Rows from block 2 of the image encoder, named by matrix and row number. Rows with one number belong to one attention dimension. Each number is 50 + 12 x the weight over its row's rms, rounded and kept within 0 to 99. All counts start at 0. After the name is the row's rms in percent of the matrix's.
# v: attention query, key and value (stacked) (encoder.blocks.2.attn.qkv.weight, 576x192, the v third), inputs 96-191
# proj: attention output (encoder.blocks.2.attn.proj.weight, 192x192, transposed), outputs 96-191
v.161 091:45 62 69 55 43 52 45 68 72 39 53 54 46 56 55 66 64 49 67 52 54 54 39 53 65 78 34 51 53 35 53 42 51 50 42 44 45 52 44 56 64 45 24 18 46 70 73 53 48 48 40 57 28 43 45 63 51 37 29 54 65 35 38 19 40 55 45 36 27 44 39 56 42 62 54 51 40 54 36 48 43 56 65 53 53 37 34 60 56 62 35 52 34 52 36 50
proj.161 090:51 52 61 53 37 71 42 29 42 55 53 56 64 70 46 37 56 70 37 37 79 61 51 56 62 68 38 43 30 52 32 51 51 55 40 57 56 63 56 64 55 55 52 56 58 46 52 20 49 68 24 10 51 43 44 58 48 50 67 48 41 59 33 43 80 41 43 52 52 52 21 59 39 59 58 49 30 35 58 45 54 53 41 39 43 51 20 63 34 56 47 45 35 67 35 42
v.162 093:51 50 47 63 45 68 42 39 63 35 61 45 36 51 57 50 54 44 41 46 67 47 42 58 56 48 49 46 31 55 36 50 59 49 47 46 58 34 24 45 44 38 47 55 49 47 70 43 71 47 48 42 36 57 49 58 44 55 42 53 65 57 63 25 34 54 75 37 36 37 60 69 30 52 42 49 43 57 45 53 50 70 49 48 57 45 20 70 60 58 55 48 55 50 54 56
proj.162 097:33 42 55 46 43 43 30 41 41 48 63 49 58 47 26 46 43 60 52 41 68 66 33 37 35 49 42 53 47 53 60 39 39 50 47 35 33 39 55 49 61 54 53 55 18 56 95 52 64 31 37 35 55 38 65 37 41 39 47 59 35 59 58 39 34 37 45 35 48 35 59 19 53 47 33 75 44 53 74 48 64 43 52 62 70 53 37 68 63 46 49 38 55 55 42 44
v.163 106:51 49 84 63 49 51 48 59 72 51 61 45 66 58 48 67 45 60 44 39 46 30 49 56 58 63 50 49 52 47 50 24 59 54 51 48 58 50 62 54 45 33 52 44 46 55 55 41 54 50 71 79 42 41 43 42 53 62 42 38 49 57 56 56 38 38 25 54 70 43 36 81 37 46 55 52 48 39 42 51 25 56 25 60 31 27 69 60 33 89 49 45 37 55 60 45
proj.163 119:58 58 57 42 39 53 42 56 55 47 50 43 31 34 68 45 34 59 48 59 64 24 53 28 60 56 43 68 56 46 73 41 35 68 59 69 53 43 55 57 62 48 32 39 59 57 44 34 40 71 64 53 35 50 82 32 61 44 41 37 33 66 41 30 41 43 41 54 63 25 39 53 39 53 54 65 57 51 58 32 41 64 42 51 59 43 50 48 36 37 51 40 33 50 58 52
v.164 088:48 51 45 27 62 51 73 58 45 58 59 67 66 39 54 61 48 50 47 41 51 35 51 43 47 44 55 42 72 50 51 48 32 66 66 65 47 62 59 48 48 45 48 64 45 29 36 63 21 53 56 59 52 54 45 30 56 61 79 65 46 56 42 75 57 61 53 36 54 54 50 32 48 46 68 44 75 67 37 69 70 31 72 51 54 36 57 27 34 37 58 48 54 48 30 46
proj.164 088:56 48 35 38 59 36 50 65 44 35 61 67 47 54 31 45 48 58 56 53 34 66 61 66 45 63 74 52 56 53 27 73 53 54 57 64 50 47 61 43 40 54 46 58 50 63 29 44 47 53 54 46 48 49 23 52 61 27 29 63 60 42 53 57 39 42 60 48 48 65 42 43 27 78 51 49 67 71 58 60 30 61 70 29 46 45 71 35 48 52 43 45 78 32 63 63
v.165 100:54 61 53 56 42 45 51 48 70 70 60 57 48 62 52 38 77 55 45 50 51 44 82 60 54 62 65 40 41 44 63 57 49 52 30 38 27 38 19 41 62 28 50 52 52 30 75 49 52 58 34 47 60 53 49 82 56 52 50 60 48 46 52 42 56 83 57 58 42 51 33 49 72 45 52 35 56 32 36 50 70 55 39 54 33 57 27 54 37 44 42 49 40 52 44 52
proj.165 097:36 71 66 45 36 52 47 51 38 53 57 46 53 57 37 52 66 57 41 49 52 62 46 51 65 56 59 58 46 44 53 44 46 52 69 34 36 51 32 30 54 35 48 58 40 52 64 49 42 38 50 47 57 55 54 68 46 31 53 42 43 77 47 66 35 51 71 53 64 43 28 50 55 59 59 30 39 78 64 76 40 31 45 58 68 20 37 55 59 57 58 43 35 45 45 22
v.166 105:46 41 43 16 50 45 48 46 32 38 45 43 48 41 69 55 44 50 41 54 39 62 16 32 48 47 49 49 63 52 30 62 57 47 63 71 42 64 42 50 52 38 41 49 54 38 25 41 80 39 50 40 70 55 40 38 38 51 48 64 42 50 32 43 54 37 45 25 53 77 72 33 42 42 44 55 40 67 48 53 41 54 65 48 68 64 66 37 49 32 39 41 59 36 47 30
proj.166 106:23 23 57 51 74 36 49 60 57 26 44 54 56 51 42 52 59 30 42 45 42 44 53 58 64 58 61 40 57 54 43 72 48 41 45 54 48 51 54 64 45 55 61 40 23 64 50 49 38 20 53 50 56 49 04 48 51 49 33 49 64 39 41 53 45 53 35 56 42 67 35 38 45 51 49 70 43 58 33 71 75 54 57 30 45 64 72 56 30 49 38 45 82 31 45 57
v.167 100:57 47 62 43 51 50 19 59 51 44 54 56 43 49 57 63 55 49 50 51 29 57 31 32 58 70 40 73 63 43 49 28 55 47 38 46 33 43 54 50 75 75 42 34 58 73 53 53 81 40 62 39 47 53 40 62 54 45 40 49 43 37 29 34 45 25 44 51 52 43 51 52 37 63 33 60 31 63 63 57 40 44 64 55 56 41 60 50 62 45 50 49 62 48 52 45
proj.167 101:55 20 51 51 47 49 73 52 53 54 47 55 38 65 61 26 57 32 24 78 56 43 50 48 51 51 42 41 41 60 35 51 67 41 38 44 54 52 44 65 57 62 58 40 62 55 50 43 31 72 48 56 49 47 42 62 53 62 46 47 55 41 56 46 80 51 39 48 40 42 26 66 43 63 48 61 26 36 43 42 68 49 52 30 55 61 33 39 39 52 57 48 66 61 53 53
v.168 117:45 45 57 20 51 57 43 47 43 34 62 45 55 60 66 72 44 63 42 44 50 41 46 34 55 51 38 41 64 51 51 54 49 59 66 80 34 61 59 50 40 36 35 54 60 45 44 24 45 52 43 44 46 49 57 50 56 46 62 54 49 49 26 43 67 51 60 68 52 71 50 55 45 52 67 52 46 34 40 54 48 48 21 49 18 46 56 40 53 57 47 48 52 47 50 35
proj.168 126:38 26 54 47 63 45 36 50 36 28 34 58 30 48 10 42 67 60 48 49 73 48 41 72 71 82 66 34 56 33 43 74 42 56 39 73 63 41 57 42 57 36 58 62 38 57 55 32 18 51 55 39 48 53 36 59 56 37 37 49 43 52 48 33 47 48 48 72 49 60 37 42 21 45 39 40 42 48 60 66 72 51 41 56 43 54 54 56 46 48 62 46 59 22 49 47
v.169 100:53 25 60 54 47 43 32 35 49 57 78 32 51 44 64 62 22 51 42 29 42 18 41 54 59 47 57 54 60 47 49 41 54 44 60 38 53 60 49 42 43 21 64 46 60 48 72 65 60 39 63 84 40 70 31 51 41 55 47 43 47 47 51 61 24 44 47 65 67 45 58 71 57 36 59 51 62 71 48 58 32 30 67 60 58 69 62 35 57 62 46 42 44 45 55 32
proj.169 105:63 50 45 27 29 54 33 55 52 39 55 64 49 73 64 31 42 56 49 44 58 27 58 47 30 55 60 66 48 78 55 72 33 61 58 32 29 45 50 49 61 60 42 53 28 48 73 45 69 38 71 57 43 37 62 53 61 34 30 48 67 48 49 46 59 36 31 50 65 37 31 40 59 49 50 59 64 53 51 46 67 38 50 56 56 68 60 43 51 47 45 41 65 44 48 41
v.170 112:55 40 54 30 35 41 30 45 48 51 57 45 42 68 60 47 24 55 46 39 41 39 50 43 42 41 55 58 64 43 52 52 44 38 56 50 44 48 60 43 46 62 66 53 49 58 55 20 71 61 42 35 43 57 46 63 26 41 55 41 39 60 54 72 33 43 62 69 82 50 53 71 39 56 47 49 56 53 52 27 40 49 37 56 54 90 40 46 55 67 39 44 64 51 58 42
proj.170 115:49 29 55 63 50 46 38 75 64 14 37 54 34 51 50 63 54 47 38 64 57 48 55 46 39 41 67 47 77 51 54 57 61 45 45 34 41 51 50 46 54 63 44 40 44 43 59 28 47 44 65 68 50 74 46 69 43 29 43 42 59 58 29 36 42 41 43 57 56 20 43 43 62 45 48 69 43 52 37 67 71 31 37 49 42 56 61 67 52 45 48 49 41 51 19 50
v.171 105:50 68 60 53 34 46 33 62 66 42 15 50 43 55 55 33 54 56 53 42 55 71 54 31 66 52 55 68 61 53 46 53 63 39 43 60 60 50 38 42 47 50 50 61 62 62 42 41 73 58 58 33 52 56 40 62 40 47 31 47 46 34 53 37 39 37 16 16 42 62 40 77 42 48 39 45 43 61 44 45 21 55 38 52 65 49 55 58 40 54 41 50 40 51 34 48
proj.171 104:41 38 60 48 44 55 46 60 74 41 45 35 59 26 55 56 45 33 43 48 59 26 52 38 68 30 37 64 51 55 79 37 57 40 50 40 39 53 51 68 63 54 28 51 59 41 27 44 28 54 44 56 41 63 59 32 44 51 52 39 54 55 47 53 35 44 39 34 42 43 38 60 64 42 52 70 33 55 48 49 63 46 20 50 59 45 62 61 35 33 56 45 49 57 34 56
v.172 093:47 47 37 25 61 45 53 45 68 35 49 49 50 51 57 41 65 46 61 52 44 49 65 44 78 37 59 54 28 41 61 36 51 50 54 42 43 76 55 56 39 30 49 49 78 41 60 70 28 36 40 74 56 49 28 23 59 43 38 53 49 41 48 49 44 52 59 73 36 51 59 39 64 41 63 54 62 54 39 38 37 23 85 39 66 49 56 68 67 30 48 39 63 52 55 58
proj.172 091:67 64 37 56 44 65 62 26 41 67 56 53 50 69 77 49 60 47 40 36 59 29 39 41 68 38 52 45 37 70 44 34 50 51 49 37 47 53 39 51 68 53 66 53 31 37 42 44 57 15 51 45 70 38 58 61 57 67 54 39 57 40 60 57 56 36 41 67 44 61 65 37 35 67 76 47 64 40 68 56 49 43 62 49 62 34 44 56 53 37 39 43 67 29 36 43
v.173 108:53 59 43 57 56 64 74 61 49 71 57 60 47 57 60 74 44 54 47 50 65 43 21 66 38 55 40 52 59 66 55 51 33 65 64 61 60 50 56 50 52 54 49 39 34 59 59 43 61 57 53 53 36 39 61 30 56 66 53 45 58 54 52 45 38 43 41 21 48 31 59 57 47 51 64 53 54 50 56 56 55 76 36 63 29 17 69 47 43 36 51 58 36 48 46 46
proj.173 111:57 59 55 52 30 44 51 40 34 45 59 48 38 41 19 55 32 48 62 50 50 52 44 34 52 62 45 51 44 38 59 68 44 47 62 84 73 27 46 50 27 49 53 36 41 59 53 62 58 70 45 34 39 37 46 46 49 39 41 55 66 64 72 35 47 67 63 37 39 63 48 57 37 65 47 51 54 67 37 43 20 76 63 54 41 48 54 48 29 35 54 53 40 54 63 54
v.174 103:50 51 43 78 55 57 36 52 53 65 46 62 67 62 44 50 23 59 36 51 60 51 48 26 39 51 63 45 43 57 51 36 44 49 38 72 78 34 35 46 60 75 84 54 57 52 50 34 72 57 66 34 50 80 56 38 39 49 66 39 39 33 52 56 38 52 44 56 51 42 50 65 49 64 39 53 49 56 73 66 67 41 44 52 53 46 67 37 49 39 60 40 58 40 51 49
proj.174 096:60 49 36 50 21 33 55 74 59 32 54 74 58 51 40 37 42 49 56 58 49 36 65 41 35 42 67 25 33 68 41 68 46 46 40 37 53 39 42 39 42 74 34 54 60 46 63 56 31 74 63 51 54 71 57 43 50 37 37 68 52 38 75 48 67 58 57 46 42 36 75 63 53 55 12 66 72 44 54 45 93 42 56 61 58 67 49 29 51 49 64 54 61 53 55 53
v.175 103:52 60 72 61 47 31 50 48 51 48 48 51 60 66 52 40 45 52 49 50 59 41 62 53 46 53 58 44 37 54 33 65 64 55 50 49 53 59 40 52 27 11 56 60 41 30 46 42 58 61 31 54 62 46 44 78 44 53 47 55 41 55 65 73 55 66 44 30 43 63 48 53 54 42 51 48 60 60 50 44 37 53 39 46 54 82 44 40 33 71 55 48 47 60 46 40
proj.175 107:39 73 52 39 59 41 16 61 67 61 50 45 66 23 51 54 47 53 45 34 43 58 71 65 55 49 67 59 68 52 69 44 34 65 63 48 40 69 55 44 43 51 36 56 42 52 56 37 57 26 56 36 45 55 62 39 44 40 47 53 36 60 24 68 25 47 37 58 72 41 33 36 63 26 49 43 51 69 46 52 39 51 42 55 41 38 59 56 59 63 35 66 39 43 32 42
v.176 118:49 39 23 54 46 65 65 48 23 62 49 59 47 74 66 22 48 50 46 46 37 55 54 61 37 45 59 54 42 62 49 50 51 55 49 56 45 42 35 41 61 66 41 41 41 47 62 49 63 63 42 51 53 43 58 41 41 59 54 52 39 50 61 56 48 51 78 56 43 43 49 36 51 59 48 44 47 31 60 44 58 64 54 49 55 73 33 66 58 21 42 53 41 57 44 58
proj.176 118:47 54 64 69 47 48 81 64 41 33 55 58 42 55 38 56 53 41 65 66 47 69 48 53 51 41 45 61 61 47 34 43 61 39 65 50 47 45 45 55 41 52 58 37 36 59 68 76 50 63 43 73 59 49 43 58 26 39 55 61 62 64 71 33 45 61 72 52 38 65 63 45 71 61 62 40 47 60 63 65 36 56 51 65 58 46 55 63 62 60 39 56 58 56 45 45
v.177 096:48 28 35 41 52 68 32 33 54 38 49 34 37 56 60 53 61 52 44 38 38 43 62 46 62 66 57 42 34 40 66 25 59 45 48 55 43 40 57 54 43 39 50 48 68 57 68 60 48 50 47 74 39 46 43 46 54 50 24 46 41 53 47 28 39 47 64 76 49 42 47 55 52 45 74 62 53 62 43 50 43 52 57 37 77 53 53 87 78 36 47 40 56 42 51 51
proj.177 100:44 42 49 54 35 53 56 39 27 37 58 66 54 67 65 45 68 55 52 47 71 32 19 40 39 48 58 44 41 63 34 50 44 61 42 35 48 43 37 36 77 54 60 40 13 39 73 66 56 29 50 58 63 20 45 44 55 41 54 50 54 55 68 36 73 45 37 65 60 54 55 52 51 57 53 56 48 47 61 57 82 39 44 51 81 48 40 69 63 40 62 38 57 45 42 55